config.yaml
encoder_arch: "nf_resnet"
model: "model that answers yes/no questions on an image's attributes"
dataset: "photos with spoken descriptions (Open Images, Localized Narratives)"
train_examples: 203450
image_size: 32
grayscale: true
crop_scale_min: 0.5
horizontal_flip: true
translate: 0.12
questions_per_image: 8
encoder_norm: "none_scaled_ws"
encoder_activation: "relu6"
encoder_depths: [2, 2, 2, 2]
encoder_kernel_size: 3
encoder_stem: "single"
encoder_avg_pool_shortcut: false
encoder_widths: [64, 112, 192, 336]
encoder_residual_scale: 0.2
fusion: "prefix"
fusion_encoder_width: 128
fusion_encoder_layers: 10
fusion_encoder_norm: "rmsnorm"
fusion_encoder_norm_position: "sandwich"
fusion_encoder_activation: "gelu"
fusion_encoder_mlp_ratio: 4
fusion_encoder_head_dim: 16
fusion_encoder_fused_qkv: true
fusion_encoder_bias: "all"
fusion_encoder_qk_norm: false
fusion_encoder_parallel_block: false
fusion_encoder_inner_norm: false
fusion_encoder_positions: "rope"
fusion_encoder_connector: "linear"
init: "trunc_normal_002"
residual_init: "none"
optimizer: "soap"
beta2: 0.99
lr: 0.002
beta1: 0.9
shampoo_beta: 0.99
eps: 1e-08
precondition_frequency: 20
max_precond_dim: 1024
one_sided: false
adamw_lr_other_params: 0.0022
grad_clip: 1.0
steps: 8900
batch_size: 256
epochs: 11.2
lr_schedule: "linear"
final_lr_fraction: 0.01
warmup_steps: 260
weight_decay: 0.1
adamw_weight_decay_other_params: 0.05
Rows from block 4 of the fusion encoder of a small model that answers yes/no questions on an image's attributes, named by matrix and row number. Rows with one number belong to one neuron. Each number is 500 + 25 x the weight over its row's rms, rounded and kept within 0 to 999. All counts start at 0. Numbers have three digits each.
After each neuron's rows are labels from the 100 texts, of 14848, where the neuron reaches its highest value: "fires on" is the input token at the peak. Only what is clearly more common there than usual is listed. The data: photos with spoken descriptions (Open Images, Localized Narratives). In brackets: how many of the 100, against the usual share in percent.
# fc1: MLP up (fusion_encoder.blocks.4.mlp.fc1.weight, 512x128), inputs 64-127
# fc2: MLP down (fusion_encoder.blocks.4.mlp.fc2.weight, 128x512, transposed), outputs 64-127

fc1.7:521490470518515502498503510538504483546526498491493527531531535480502534482479431475481510506471511529505497493524515469478545515520491516466483548485491505511496524472499472516457455480527505
fc2.7:494509512487455513501493501484474538460484478498476462483487471528496440501532537538525492513494514490505491505476489514523487506484486461525491459511479466490511469534506534499497548519480497
fires on: "flower" (19 vs 0.4); "plant" (11 vs 0.4); "flowers" (7 vs 0.5)

fc1.427:518538496496510490524527509509504522524510472527496482533527487540486475522541504505429527509561476506458499498463516496469509488493472518496483494499495573526491489478480520492523527495517465
fc2.427:468468524501486509445479482517473490478474537495523537490496471490502552523451526481554493483478525480508533497538500488510516504520510484510534512498532444500548516549534475509486483504538534
fires on: "two" (14 vs 1.5); "person" (11 vs 2.3); "people" (9 vs 2.8); "shows" (7 vs 0.1)

fc1.52:464517489445458521479491485524506517480546473507516476498484518473478489497491430489476543516518532517491490500574489515503491478501492486506493452524491491474501497467500502472514476478508520
fc2.52:501480493540528485501491493461469465530466516506521513546497492499519497491502519525484447489494484468501460524480488504476514516511496519503497485492525525520502510496505475519482500517486494
fires on: "road" (11 vs 1.1)

fc1.210:531513467532544498489465519506556517506523480431451487449520500480470504474486472527549529530513522532486491523512523546525482489530528482508482521511473461516497490472467514490514508532501504
fc2.210:522525568476534528542465509507486518484465483488500507499483481486477500522498508520477511534529508515526491524446488495487507484516495476488532484506491487470466502539419492476484486504491497
fires on: "black" (43 vs 1.4); "car" (16 vs 0.4)

fc1.150:477472481507527506523482531482514480497456550511490520512493491471535496511462483499430491492490462494443480543497492482466472443512487493481515524494532501458476496520477475479558465451494487
fc2.150:514583496495457486457513461544511483512544492509504486492475495514494478515520468480547515529509543487561540459498493525521534538501473517512508509493493532542525501473516510511492534551497497
fires on: "people" (29 vs 2.8); "woman" (8 vs 1.3); "car" (7 vs 0.4)

fc1.59:490500545482525499495473509460461487486483544545469462483527497517483513497553483502500487468488504443459465533494478508459500536523516537466514470485494550481494493543532546477522511539496509
fc2.59:477508438472487466495519474505506485517515449466569511527475502500564475483497513488477524497532490532532553481472517504531506467508498487533474526496525463523519508464493478493504492442536499
fires on: "road" (10 vs 1.1); "people" (9 vs 2.8)

fc1.443:503454513546504505502495498503483510477480481509509488481541519519448515504523489478493519543511506508488496555497490491517531529482511459479548501524501520497541478538477504497518487463501526
fc2.443:509527503455475502504504496491524489529544508508489503520431483452551449543463531518491493447471543501482501422498503524532478486510517507480476490481547488539467509480521505517490517519510508
fires on: "clouds" (28 vs 0.6); "sky" (24 vs 3.3); "lights" (9 vs 1.1)

fc1.237:567501521554486483448470518536462522479526485508509508462439493501481541494453498504527489492462492458498464470488485490485498501539492447486511509481534476473514527503529490490475464525525542
fc2.237:461500492455530550561539501488553521516495482483525499535544478512480485511549468503480537500522513544510542512480517528548523495484523529499536477542496491565524493508475503494514551501481496
fires on: "sky" (27 vs 3.3)

fc1.6:495486471488541484544498515511464519497519497451472515506500506501501498491521507508538536524507519521478503513478502523504487513495508506493487485520523488494504507467545489474465482506512508
fc2.6:455538543488508545468448481483537520509480488552481501488505482524515523493489474517468487491508500481497505503512498451499514518532461471513506523514469478527439495450443527481499491530484515
fires on: "water" (15 vs 1.3)

fc1.202:465481507496482496500498515426497543499514452458520525513468511500502502502488526504494510448477479475488457510500447530507524469486512473531539509499485503534477487499485490491499512533524541
fc2.202:523485479506500476483542485518485508508473541550533498549534485490471492496496487509502480526517516537500535499508547492497482531487509533501452524481522493455482521526501515508507490494507428
fires on: "white" (36 vs 1.7); "name" (8 vs 0.2); "brown" (7 vs 0.3)

fc1.299:505451533475510503546553468509510525505448494507486473511523462527517505489432480514520512479475499515497506522503479539492511421509513452498478482508526497463500488497475510516515477523522495
fc2.299:515536497538533490487460521488506478514538510491484532486489526502501542469597531497494482526489524515515487451480525496503485583479500539491509519490501545501473510512517465498488502454474525
fires on: "white" (29 vs 1.7); "blue" (15 vs 0.7); "green" (12 vs 0.6); "yellow" (8 vs 0.3)

fc1.482:503483429507483510531498503454484505448523491513470445497502486482506492495486491503518491481535547459486516473510536516497466496515542547495486495498454482469512462489507482487517547470511518
fc2.482:515514516470511559446538487503511503562478479489547491498535478522490531490532469529536543496511492489510478496498493494470544509461460479501530501504522489511473553480471516523480513520485486
fires on: "trees" (25 vs 3.5); "wall" (22 vs 2.7); "sky" (11 vs 3.3)

fc1.68:511517501512499456477522527487462506517522523477518521460434530550526456500493498521512491504457486517517490492489483511538501457517503506516491523506497501485508535514510479547520480483513508
fc2.68:506518517503529536547475503537548515492450455546495489528540472447488515508510509529507529455552504504485508486518504481468509547516494519464494492506475483517484486459483529456485557512477490
fires on: "trees" (16 vs 3.5)

fc1.84:521536525518500513486482499553530503480501559506477480471518495507496508528490506482513539491418497490490480453521498520526498497472474470503520460540452464491509526510490504466494445478474530
fc2.84:474478483507501499471502509465468490489509466542463486511477499474496503464528507504486470517567485528503529519460497478472475503469503492456484483494554538496492511450485515523465545539520477
fires on: "text" (8 vs 1); "dark" (8 vs 0.3); "glass" (7 vs 0.8); "lights" (7 vs 1.1)

fc1.498:534493531509560519492537464474457467480481483510484513487518478465524472463538516450537500486514495505527512497505510489452486464526541490488518485452477524507488481514514533493513458522500536
fc2.498:457512476511469492488497499521558548482528503550540544506518514535495479553457498541502480488498486515450519480506471519541470543480466530505469537541535510492500524534468503510514523519519496
fires on: "dog" (11 vs 0.2); "toys" (11 vs 0.1); "bed" (10 vs 0.1); "toy" (9 vs 0.1)

fc1.162:427490532478496532506526453532526496492451520506513542500500481473461510510532496506483503498488504522544457494452485443564498538480481489501502513459476521528456512487440518546535502484521514
fc2.162:542545467545508485506485515502470508512506508446515462510518529510526530502492529483499496489515512479502512525548500531454500507479510500498529508531510526477538526484555504479496494517455463
fires on: "clouds" (22 vs 0.6); "hills" (14 vs 0.2); "cloudy" (12 vs 0.3); "mountains" (9 vs 0.2)

fc1.491:466477530520506462447516543481494530494532528464531517510545480535496490537483548536507511516477476501518542486523485537511487528510526527521527478469528502499513497537500514493487523472489532
fc2.491:506482470517493532528482528523496497491471468528473482508482519504499488442486456490506531481496498509492483515482495477466508539490453504512469531533508491476494489478517470496505509539475487
fires on: "people" (11 vs 2.8); "two" (9 vs 1.5)

fc1.440:511496480501473551500499511523507502514491521494517490518503514457473543500470476514510504514510448519475533486470504479540516508483514473515468485495470452484487509494550518521510533486515524
fc2.440:506487497520538444528529479512476516480517539523491512464503478527509451490516551520465514484497567490538478498507528516499488493504494534454533513516525525498480503477470476486507462543481466
fires on: "black" (12 vs 1.4); "car" (9 vs 0.4); "white" (8 vs 1.7)

fc1.428:520476533519542446489528479491496490450475513458479475485466516508496521524444515468482491520521473500521471513520483505462528510532512465511475487418520478492516506477527511497504518474494495
fc2.428:480494544463475539534461498542509501500516467514489489518529468502513517516538497492517521507474486526472512478516524476533497493495483540488497524545479484518453502543449488500497491517499482
fires on: "two" (12 vs 1.5); "floor" (9 vs 0.8)

fc1.151:514483537454472489495463462453549507512457465514473543508454527478476525501460470470510497495551522501457474491538489522471475524520474501556507474507462491496533465494492535524507514492488537
fc2.151:495568484511540513525533560490470458499526500501532457489522504507490455488552503471494487513472479498563481538466506491522470465488522500472472487499490522501493493503477500464481468470515493
fires on: "white" (14 vs 1.7); "surface" (11 vs 0.5)

fc1.503:478510475495504506533481517542522534485474491530520513481453514538520545509530495535512445532545500474531476507520542489524484491497526504515495537452503493469539484468518521513489473490500489
fc2.503:523534512512488481478527498500525492527454494503478508481531475496449452481492516457473539450443542530498525492542475486465524521510484511511484490503472513497450473531500507490520536513494507
fires on: "sky" (24 vs 3.3); "clouds" (7 vs 0.6)

fc1.412:478477506470518486473489501542486532505549512489527500533492479528524503550486509498529465455509524510481452478451486516501527527503529509493500501493497487487511520496528500506513449469461472
fc2.412:515507501548473531503511492475517490490449457529481508479528514469494486483508477538462544514505457513546517516537484493494459468487508498531505497509528505511490478537477481523503541514554507
fires on: "lights" (7 vs 1.1)

fc1.441:511517496525517533505476443520462474488490492511534509470477525561492515565465516476566536511483523465509510493488499499511446520487483477501472526505506490482482510496545512533525479487481479
fc2.441:484467493487505492502562556486534556496509506516460506525535490463483502451528504458434521488506495531492489482506481518486492471516528502493553491470515503532513499485475497501480492523523505
fires on: "bottles" (13 vs 0.3); "food" (10 vs 0.5); "guitar" (8 vs 0.3)

fc1.394:525493510479527497450467520503482480502503472522517506493493469485470498520539494498461505505504504497449521475525484513524485500522524504530477491478499514467506494533530498525518549560523527
fc2.394:479497485504495446544515492533483504483525527468493510503522547460528513476496474501505465481508513497527490486469532499498503451505514481488525551524466523547476527478479474483478468475477539
fires on: "trees" (23 vs 3.5); "people" (21 vs 2.8); "building" (11 vs 1.3); "buildings" (9 vs 1.5)

fc1.189:435494518512507506528472495484515485497486482483546494491504498457482544495533502505506535484483511516492496462496523474555479535471494469528485493474492434452513519497479512495481502508501463
fc2.189:529501465446519510484498490546503528517503505491453472467509463513520485500459503488484485511523511484492510501490507461454517463537516489495513487538495552531527497493511459515529486446514492
fires on: "clouds" (18 vs 0.6); "dark" (18 vs 0.3); "water" (13 vs 1.3); "black" (7 vs 1.4)

fc1.8:484480482481495479511536508488462533485530505552501501470478506540497491515524510544501517496520519552506475501517522503514501499503473491455498472504471535491469509470520549534490514527528483
fc2.8:503525548511487497496426513506514508506466507486473495530529488504523500490508475482503505519506471463531527492477476517473492527521541471542500504489522469531537474540497468473468500471484485
fires on: "two" (29 vs 1.5); "group" (8 vs 0.9); "persons" (8 vs 1.2)

fc1.256:511460475478453512485500488481473527549469501493506512473482518466520464519474472502519503501518528487488479467472507495454535487476535508555543485516493523521451538484480515465534526476513512
fc2.256:521523492525494467499505503513498472470482482502509518561539490533490530525529518508486500507469493503506526515532482458539460512528444486445491519477531490490500492523510491532475480530524507
fires on: "table" (33 vs 1.7); "laptop" (13 vs 0.2); "bottle" (9 vs 0.4)

fc1.190:480511422477495456458508512519473496491515439499479518484493495521516494484487484492562523498494454517530523535486473509498499527510517486512536483491522538506512470485469518498484519468498471
fc2.190:524513576499485504517496461477501525472486534515496500530506495495520484490501482522476496502497536496507492454491507515528486503482499511507475509507556475490521513546532510495553484543503520
fires on: "sitting" (21 vs 2); "holding" (14 vs 2.1); "standing" (14 vs 3); "people" (9 vs 2.8)

fc1.452:481488493511538482479489498456498490515446468542530516505515493540479514528528550474478496486506495475520499497508496490533525496493515530512535484506481504538516486530486521490485508536499512
fc2.452:522500523502436546488485507501512492471517488490524447494490533509518454506464485505526497541523465572470475520467527482502477498503498505503494514512488507434502518508546515506527532465533487
fires on: "sky" (39 vs 3.3); "clouds" (26 vs 0.6); "lights" (8 vs 1.1); "trees" (7 vs 3.5)

fc1.120:538508480521514502470507538512534516488486494469471504492501527487519490490473485511516524541506549481496481542484496499511504511532501466519504452511483478486467518496490540517520499484509457
fc2.120:503542531473517502542489476497537489540512515495519472525501478525508487460545541472522541528502471470509494475473479482482520480478523540507495510505480506525505484506465455492507495521527506
fires on: "person" (14 vs 2.3); "people" (11 vs 2.8); "water" (9 vs 1.3); "bird" (7 vs 0.2)

fc1.317:536532520516498503523472511484490498473486514500473494537506486509478524478475545527506474491497527538491467478490495484560521444516545532530491515510470511523481494509476429524488449548453527
fc2.317:491485482524471514501535503479505504495518483488493492488517496498491492490498435494481532486495469481499516506518529494458495537431486491485535493470509511452506525454507540513495551497548505
fires on: "trees" (48 vs 3.5); "sky" (25 vs 3.3)

fc1.495:506535545490516492464518454502472517530504511512482487486499466554505546519508492559475511527529547526484506515491463517524538483485493465513494472483518508493526503465548499458527530487501459
fc2.495:554469507493489521523520501503517525489510491498571472500469500455514462473470487481509463490506462491492492472478514478520504514481489551537520483521510482527509499520492499520493529477497526
fires on: "black" (37 vs 1.4); "dark" (20 vs 0.3); "white" (17 vs 1.7)

fc1.463:456482530557477521494447514503497523476521515503511558496496477499494495508535497514525466520541510481525473495501485514455444459515471547505498506490493468442457493479465492540488440489493487
fc2.463:536534455505533508513558515507547484492475495511496453499524505497478531493501531463500511505475493475448547469484480471540537498502520464497488473504524496517537500533521513512525501501482488
fires on: "sky" (30 vs 3.3)

fc1.135:501483524508504504523482486495482480484554461507521537497494461543489488505481470484481447505462494462560505494523471475529523536514481488497483509503517494487490522464486473523439454512505466
fc2.135:534453467506476467511511513519538523521454524509490450496505503497480467480538504509477546500517486498437492505440548545468492497499490509498524493487519489513538480529532484492501518508507526
fires on: "people" (30 vs 2.8); "woman" (8 vs 1.3); "person" (8 vs 2.3)

fc1.111:517477543466522441529499504497526514521505551507467496484477509530485509444487444492496494486492496499528558477504528479512498512514495510524544515455492550530479475482462509533485495464470443
fc2.111:571510527505520497518492501488487472475507472488510511502501505478553485538482528524512488513496496490454456521462455492477507485510507498469479490516501471478494464531512488515482518495482509
fires on: "sky" (23 vs 3.3); "buildings" (19 vs 1.5); "trees" (16 vs 3.5); "boats" (14 vs 0.1)

fc1.274:500510501545497485503486497476530506458487487483489561440453471523468484556550514494504487498490507490513516499478504453546534508474536484495544503487505459511484517446512502501500475505483499
fc2.274:527473507496500444494496505470487475498509525522510511512474494486514505467481485543493487512476496471448504478517527527444496467495467515513467480501474556492498517480481474520492516527499550
fires on: "lights" (27 vs 1.1); "dark" (25 vs 0.3); "guitar" (12 vs 0.3); "wall" (10 vs 2.7)

fc1.250:533522493505519501497485525538500496524515454486501493523509514496502509532464496498465468495525470500509511515510525529480498506487532477499461503537523527562470534510508484480491505512521515
fc2.250:465461519464489484490504477522500539503507560530511490470527476531536493478519519506526534498499492513458519518517465487531522486490443552436527504484480466470516514471499522517537478481508492
fires on: "wall" (29 vs 2.7); "text" (15 vs 1); "people" (14 vs 2.8)

fc1.333:521519475502482464473531521531505477522489509548470507464529489553529553497482530533477499483455514510502511497480504526521486473500501480499507480505521510471510502494498519493495475509502504
fc2.333:494516511512534536472486533481495502494527481495510476511529523468531435479498478487531548499562480485489472491464498468476501510482493498502441519493479517501545518504505512494536502505502487
fires on: "table" (15 vs 1.7); "dark" (14 vs 0.3); "paper" (9 vs 0.3); "holding" (7 vs 2.1)

fc1.278:524474494481520491495518486463476449567517494440474491500466530505514545486503520512504530449513477496491518505511504469466494488511528466517487491495492478509543468465492477511508493484480460
fc2.278:472498519488526482486497497563515553446484516560513499514524465498492462491463497445499498528467484508501505515507468487532520494488497528463485499501499515493477508505539532471475513506516540
fires on: "sitting" (18 vs 2); "man" (7 vs 1.6)

fc1.40:505483486495485443493494477446480499484507507455473514510524487475508530520521516452519496530495501489499481493525492500464502531537492496467529475473523509524498508458495507492487520512487549
fc2.40:518537523493521519514548531495535493539513496500475435482508452496497475511485501558529492467541493536495502522458541503533514472448487505507448517510482483482469534520497478501514521506492457
fires on: "white" (20 vs 1.7); "text" (15 vs 1); "dark" (7 vs 0.3); "wall" (7 vs 2.7)

fc1.69:485479502534529511504501481505522497498525457466505507477496494487480535535481469483552520500478486494502487504519502515567434501522506497477508458517508522478490498526513503506472474509504559
fc2.69:548511535492505490473528489480475543513493506503475517516521473516497459452504524529477496489498529516503521494468472560492530549500547481528471513513530505546480540505535446498496511506521472
fires on: "lights" (11 vs 1.1); "trees" (10 vs 3.5)

fc1.199:460486540542456470526487455508506518484505467479449491436493525512508495491535489539450527514495483472535539513468461505498485470449489474471519461489499523511517474507516506473482508519536559
fc2.199:571493499495543497487543558532487488500516528523528518533513498520504509519446493430539452499488498493524447511539511504580523517531513510542501544517504465491459530493505534531492493499501460
fires on: "poster" (10 vs 0.3); "painting" (9 vs 0.2); "banner" (8 vs 0.3); "water" (8 vs 1.3)

fc1.448:517513494455519514474528520519477495504526485524534518513500502549502516561480553502509462515508464539526509503476468522508494480487497463471514526513462456499522468508486517490543504473457480
fc2.448:472480497523466501546517476467519503490507503490458481503515543456508491459544441544485546515514513505520506448533520499486497489467544490525527471505524499499478509456511499520472503523542493
fires on: "water" (12 vs 1.3); "glass" (9 vs 0.8)

fc1.290:555479519527515469507490526511541530481486504476521511513516507507502522466500499526443508471525501478536539519482502505503539509525444504521473488487467516478474458474488493458503506485503464
fc2.290:488511527442492539525529481484512485532502517501528488461471469486478502524521525468514448507503478509520499486520493493488449529511516491483523516498481454534523551514496500519513476538511539
fires on: "person" (14 vs 2.3); "sitting" (11 vs 2); "pen" (10 vs 0.1); "chair" (10 vs 0.7)

fc1.122:546505470477488499468513474494523503502498538490515474514452544544534495481501512503502527533491471469532494474492464521515484515486506483532520448525454486524552488519453468521532507470489467
fc2.122:532461545508526512515502523486533483481514478515522469456547488496497522521491502494532461512525510540480483509503510489495476481489507516457462523486498521519489489499482551493501506495488500
fires on: "road" (12 vs 1.1); "car" (10 vs 0.4); "poster" (7 vs 0.3); "snow" (7 vs 0.2)

fc1.275:470480512486546500481511484453481514483513520514493457539480553490525483492527486500472454493501488495488480470514532496508493505509532474484500534496512528562529536471518485520493514467511522
fc2.275:536487498489485474490524503538515511515503501484491536474496434541473486503494516514497543491518550494497506534457481539531504495488466534499502479517493489491474439515506512499491491497522467
fires on: "dog" (18 vs 0.2); "people" (15 vs 2.8); "baby" (11 vs 0.1); "cat" (10 vs 0.1)

fc1.49:476491535521476440508517531527473511538508507497492580503491521536487481509505488498505492474487489477466521509545493481497510520479492489478500519500493550522469469498542469516508494465460497
fc2.49:545490479496522507481450490482498505463473491477515436518505499503526516490449508526478500521519483488514470488499507512511504470485493472523499509474483468505511496516465548466495486529526539
fires on: "flower" (10 vs 0.4); "playing" (8 vs 0.4)

fc1.99:540524457506492517526497479509505469504470467510503507462473436516494464553503547457506501478485455495484510509514503505537520489497469488527521478499513485523491477504531487512497477486532507
fc2.99:496515528488486486503489493486499536482520520498502472518486480499520520496475473491496503488506518477538526479536452519486501526519489547468497512478478529492518514500450492501480519513470525
fires on: "lights" (16 vs 1.1); "glass" (9 vs 0.8); "white" (9 vs 1.7)

fc1.419:470515516475500500491497485549496467526494545512492494498540507479487468500525513473505485500522567490477540513521489511469470483512489463533482480513563504457513489493471516489496511449477498
fc2.419:522515441502499505517468508473515538490491455520499552506533536508526522501542501499488520492464486533506450500484514518503479489447513542491512516495457512509526494492514493476502473521507528
fires on: "sky" (33 vs 3.3); "building" (32 vs 1.3); "windows" (9 vs 0.6); "buildings" (9 vs 1.5)

fc1.298:460515541484533483512493483504493559543523456491490475509519501490489539496482510515512468501507504495529542530497468484477461519437516467490495464520455479489490505464465480457479487496549476
fc2.298:516499467507487508506511504513506480462495546520509519498503510489493459516495490490476530507484487521487458466499551509501535500556482526504518527517525489537481504526537509551550516527426505
fires on: "grass" (15 vs 1.4); "ball" (9 vs 0.1); "vehicle" (9 vs 0.4); "holding" (8 vs 2.1)

fc1.198:523489499480478491489549462462515522525491534493523482490579474510514506485494486499504518519525515496493479553494486488526545512492488518498501513526531532507468473505478517476512455515532459
fc2.198:485521499518507520502473569521472451489506491490519490524456523483498449510501515511491471520482484487489504467514535495467471509489520460509489507471493526510503525521515511501493538465475519
fires on: "sitting" (19 vs 2); "white" (8 vs 1.7)

fc1.193:490463501467494519492514498483446529486482489504474497492524497508498536503523502500546496518561494533467483537491446496492508496511531535491553481450527507487444528506465480537542508501504459
fc2.193:520493518510527476523518483521537489493511497499550513495493491486494471492488484514463512459447484494540498482517530500514510510495523484528443506523500513484516483515537506435480470492540549
fires on: "water" (21 vs 1.3); "written" (9 vs 0.4)

fc1.509:494498526490471428526475485520516505505491510459506449489513554537502508489478529521556522488507480506526490520509521454500538491512498469488467500479529414468476498489480523521522498532517476
fc2.509:523496499475528510487482482507476521478464515542503519493491448485493498481503458495434518519495531521491487468498499527476486479507460518508520521519475547525546489534516491464525514476478544
fires on: "black" (26 vs 1.4); "tree" (10 vs 0.6); "text" (10 vs 1)

fc1.113:514480476483534484484512560465483500503500529475495472476442524493497469513523526526470494450490545530523503469548491497498531536503528483509514516470520493470546501513532485496505500495515494
fc2.113:540483513493435479519484465530509490522491490501501514529521471475501512485496462467549521545496480472515505520478513469478490487512485526465502473510515508550440491484503548512494527504492521
fires on: "wall" (83 vs 2.7); "door" (8 vs 0.5)

fc1.280:494450504520496504503530482527521494498482488528511509533514505476506480500508512493491443542423540494522523474481524514453486494442490484478522504495502510452507491511445477502504469483491474
fc2.280:472467515502495466514482489509509508498546496485518484458492491504482524556452544458508480479503512502496494533502455469500508517487483532467484525503497479519518459491538507466465554507491482
fires on: "text" (23 vs 1); "painting" (14 vs 0.2); "smiling" (9 vs 0.5); "pictures" (7 vs 0.1)

fc1.121:500511496553495477487488516497463509538483476488524480497483504481456473480512504459498475522479499475493508512506522499478518518488551519467567473478496513470525535498546542513474547462495493
fc2.121:486499506463529516491503458542549526441503512492505500492482491495523489531507498492503494481512494472488501487489476489530475466538428450523456528512531506547450487449468458475522470489519522
fires on: "clouds" (8 vs 0.6); "sky" (8 vs 3.3); "food" (7 vs 0.5)

fc1.101:496499494486465508525501522457576535501460494534544491484458482516546515461473542498482476501532478494498503511502457452446517502512523524513494499491507511528509504506511518464516476505471526
fc2.101:519525511545532501505514519517459478509543481450488506532519486509463473532541461485489507502467502553522516497498521520539487493494484483488520494514484496487508499493482480554488532484508509
fires on: "grass" (12 vs 1.4)

fc1.220:517501501535495467509532456489515507450414512523518491535520508489506481532514497487432507480545488468526488462488509488483521531522493487492509514506530496473515525511513507529477481523482527
fc2.220:499492474467517503494501560542548479511537513530456484473477523502535554480497492458499500531469505509495562502541491517528478479525494507493501459491514494498508513544528497488536494502518510
fires on: "sky" (17 vs 3.3); "plants" (10 vs 1.5); "grass" (7 vs 1.4); "trees" (7 vs 3.5)

fc1.293:469539540506500526475548472498469453494501493501531482483519515500511533475537486439462534450521444492484470527526498503492511523466493501494530540500482505502532532505515518474448479498503517
fc2.293:493454471529504504498457533492528557523507510501470521530497506512484462504479521552507518520465529539527520465454490504525501474517505491483462486476523473502467503525511485532510515500520443
fires on: "wall" (12 vs 2.7); "person" (10 vs 2.3); "sitting" (7 vs 2)

fc1.336:493493514511517499523521550501513511513535502519522538506502512521438526487488531469532486495536497478487460528518480455478499492502517508459534490476514502537507470466522518499525558494470466
fc2.336:522481491486501476505475468486499476490482500448486486501491503461552468513537447505480505494439504549499520480465506532505497518512523504555483495511477477499494529531509501513495461506536551
fires on: "table" (15 vs 1.7); "floor" (10 vs 0.8)

fc1.70:525548563486498453495477507527492478472529553470496507477495480539462497539448485522534480507428496475480460510535491501532491547502491499472562499524520522529512514501480522528479505490481483
fc2.70:454450455523505543512505511491497523512483460539472485521520533499521487445546497483486508492562510509538520475463532518451485478505510490514433514530490478504493483487516489462509509518518535
fires on: "dog" (10 vs 0.2)

fc1.510:481522488522479511494454484503439514531529502541473460478503481532484504506505524507500481457462550495489514476503519533516493519526487513492505470503480495507507495534450539528481547471538466
fc2.510:504490509456506487486528502513571508476477514490521518540541529488512472508504488508484539566551479502514484556498503467493504486485489480510489537510544472492509481462524488490515492504460538
fires on: "water" (42 vs 1.3); "group" (7 vs 0.9)

fc1.451:500506507489496507508506514520455497511513512527539481533501497482477550510534488541476486549522532483461510544491536490525540504534533515520492499499516505517548465532454464479478443526497499
fc2.451:507478527487493484544478494485529503481483498458471527520494485525514470518431501514538521487494496531545473466518485549480476529478462468513533477502489514499471497477557502537518553465518521
fires on: "white" (10 vs 1.7); "building" (8 vs 1.3)

fc1.471:520479498483505463495474509469525494507486521462484474488500544534497435554485509511489509479512542481506539453507491510462487522462480466460503502490451446492514547464520524517466526459494510
fc2.471:492548518515481535507507486568473517475527450546485491488512466465494562475514511495495489506514476535472521529480491467522489511552505508514456505475541533505530451496468505516535473544486506
fires on: "two" (21 vs 1.5); "three" (12 vs 0.4)

fc1.129:533496455494488458537489495513495521491437503504485489492507523521469530501519520500519492527514494521510480475468485507523510502532526535498501518512464516475453565515468505505512488490498505
fc2.129:497512535510500523464511498538488474533540524534497491514509477473484470499519526530480510494509541453483529471492511516510467481480487467477501535527512479537522460472481522511500553462534514
fires on: "table" (42 vs 1.7); "laptop" (12 vs 0.2)

fc1.382:481507492496453477482491520473534534507536501506519510487494483475517480483529522473559514467450474491501472446536485518512558479463500489469500525490495499502515453525512525513484499513530498
fc2.382:517473480529560495496519462507451491495503490484473533482512491546512538470477468558460496544527512528481503544465500504457460523513508505549475458485513508496462521500469480490513504497478497
fires on: "two" (17 vs 1.5); "holding" (8 vs 2.1); "three" (7 vs 0.4); "black" (7 vs 1.4)

fc1.147:516516472526498519513475564510506512502526533485504562533512492509505496500488482489515499493489498531513499485510521515470492487489544495548514535528524473529527501520505444437442509472495518
fc2.147:556516524493498509479533476494488501497509434493468485463492534484525458534534537523508526508517480485469478507506488521515525524479472554480463449453479522501473491496479523567509509503511455
fires on: "wall" (60 vs 2.7); "table" (23 vs 1.7)

fc1.75:487507496514529532505508480453541443507474455520511512469470479479485504531512544490482511526495474527485539508444510485486518426485487473494497499516525421473483516510480502530506464454505511
fc2.75:557506518499513444512507478520455486503509533542504467480479507520527525501477498492515500502540505457505505460541517532497491512532511565505503517458486539486514500508463478526532483544492491
fires on: "grass" (18 vs 1.4); "wall" (18 vs 2.7); "dark" (12 vs 0.3); "ground" (11 vs 1.1)

fc1.371:524488478463531504499440458487496507474495488491474482499470473474511568483435498536520527521512511526535515484490556478536569477519507481501485514458480515539508553475530473515492491474500517
fc2.371:487458535539467532480550453515497473506505479491469479509523503531485487512497521505538483509475493463476473513523504525518516482475463575514498508510516497480502473554448519515489502533510495
fires on: "black" (24 vs 1.4); "text" (18 vs 1); "wall" (9 vs 2.7)

fc1.157:560499487522489466508475473511468503549476511508529554497499543490507495543526529482456506509493495531465499493483442498502503470508536514502517502481486506495570533492506479496491468483489499
fc2.157:519507479492513563510476496479536487432512494539488459481482511491514512452531511508519484495515514461524535468505534526482502471517461476506509553473535508510451496516487528496503508504534548
fires on: "road" (18 vs 1.1); "water" (7 vs 1.3)

fc1.93:499533536479488495532537502485486481473509516500486492496527547507457506477516478500539519498556511501510470489500534511528503517509515483508478497499531507579482510480437489460485482499511528
fc2.93:500438453529519530464463513524475508536486490523541500509507449517537464524498501512460494507450495489503511471490450516504503469468477530494508500509486492441516510543543536527493518522526479
fires on: "wall" (14 vs 2.7); "table" (13 vs 1.7); "lights" (11 vs 1.1)

fc1.345:506443475465480511497510489515506478430496510497492468505499495467456486541504512527509487455472509516507497473516502539531469507520453521438493504475487471453508502512529474474469477478469487
fc2.345:532527528501481488529463489499480496529490537520497547493526512524537505463532500503482483531490496525488505542473490493495518509460570497530512477486515552527483452532485557496470489502542514
fires on: "lights" (8 vs 1.1); "light" (8 vs 0.5)

fc1.209:506472507513490475474536533461544477516542501514489503477531468528504466478534478474519488483466478487526521527477477534484488555478507497488504483524509495493489469501518497470523495503538468
fc2.209:495504501470507507515428461531516532482474499492501523528484549486517510511468501516486523530524507514460490487539558504450488458543494486519502536472467486495501504504492545508509494483467502
fires on: "dog" (23 vs 0.2); "bed" (11 vs 0.1)

fc1.315:513483506560521525528451500485501509490491493534479458485534516499496465450523504543490510535482515474505505473509518494505486562532499476470503522459572460518499487487495498531488531502487483
fc2.315:509504469443494500492527475520503485492499508486502511492480445510456493485549539522478479505564519498522483478492501524527550479488488539528485488530468495489508493550485484499496517487516481
fires on: "lights" (8 vs 1.1)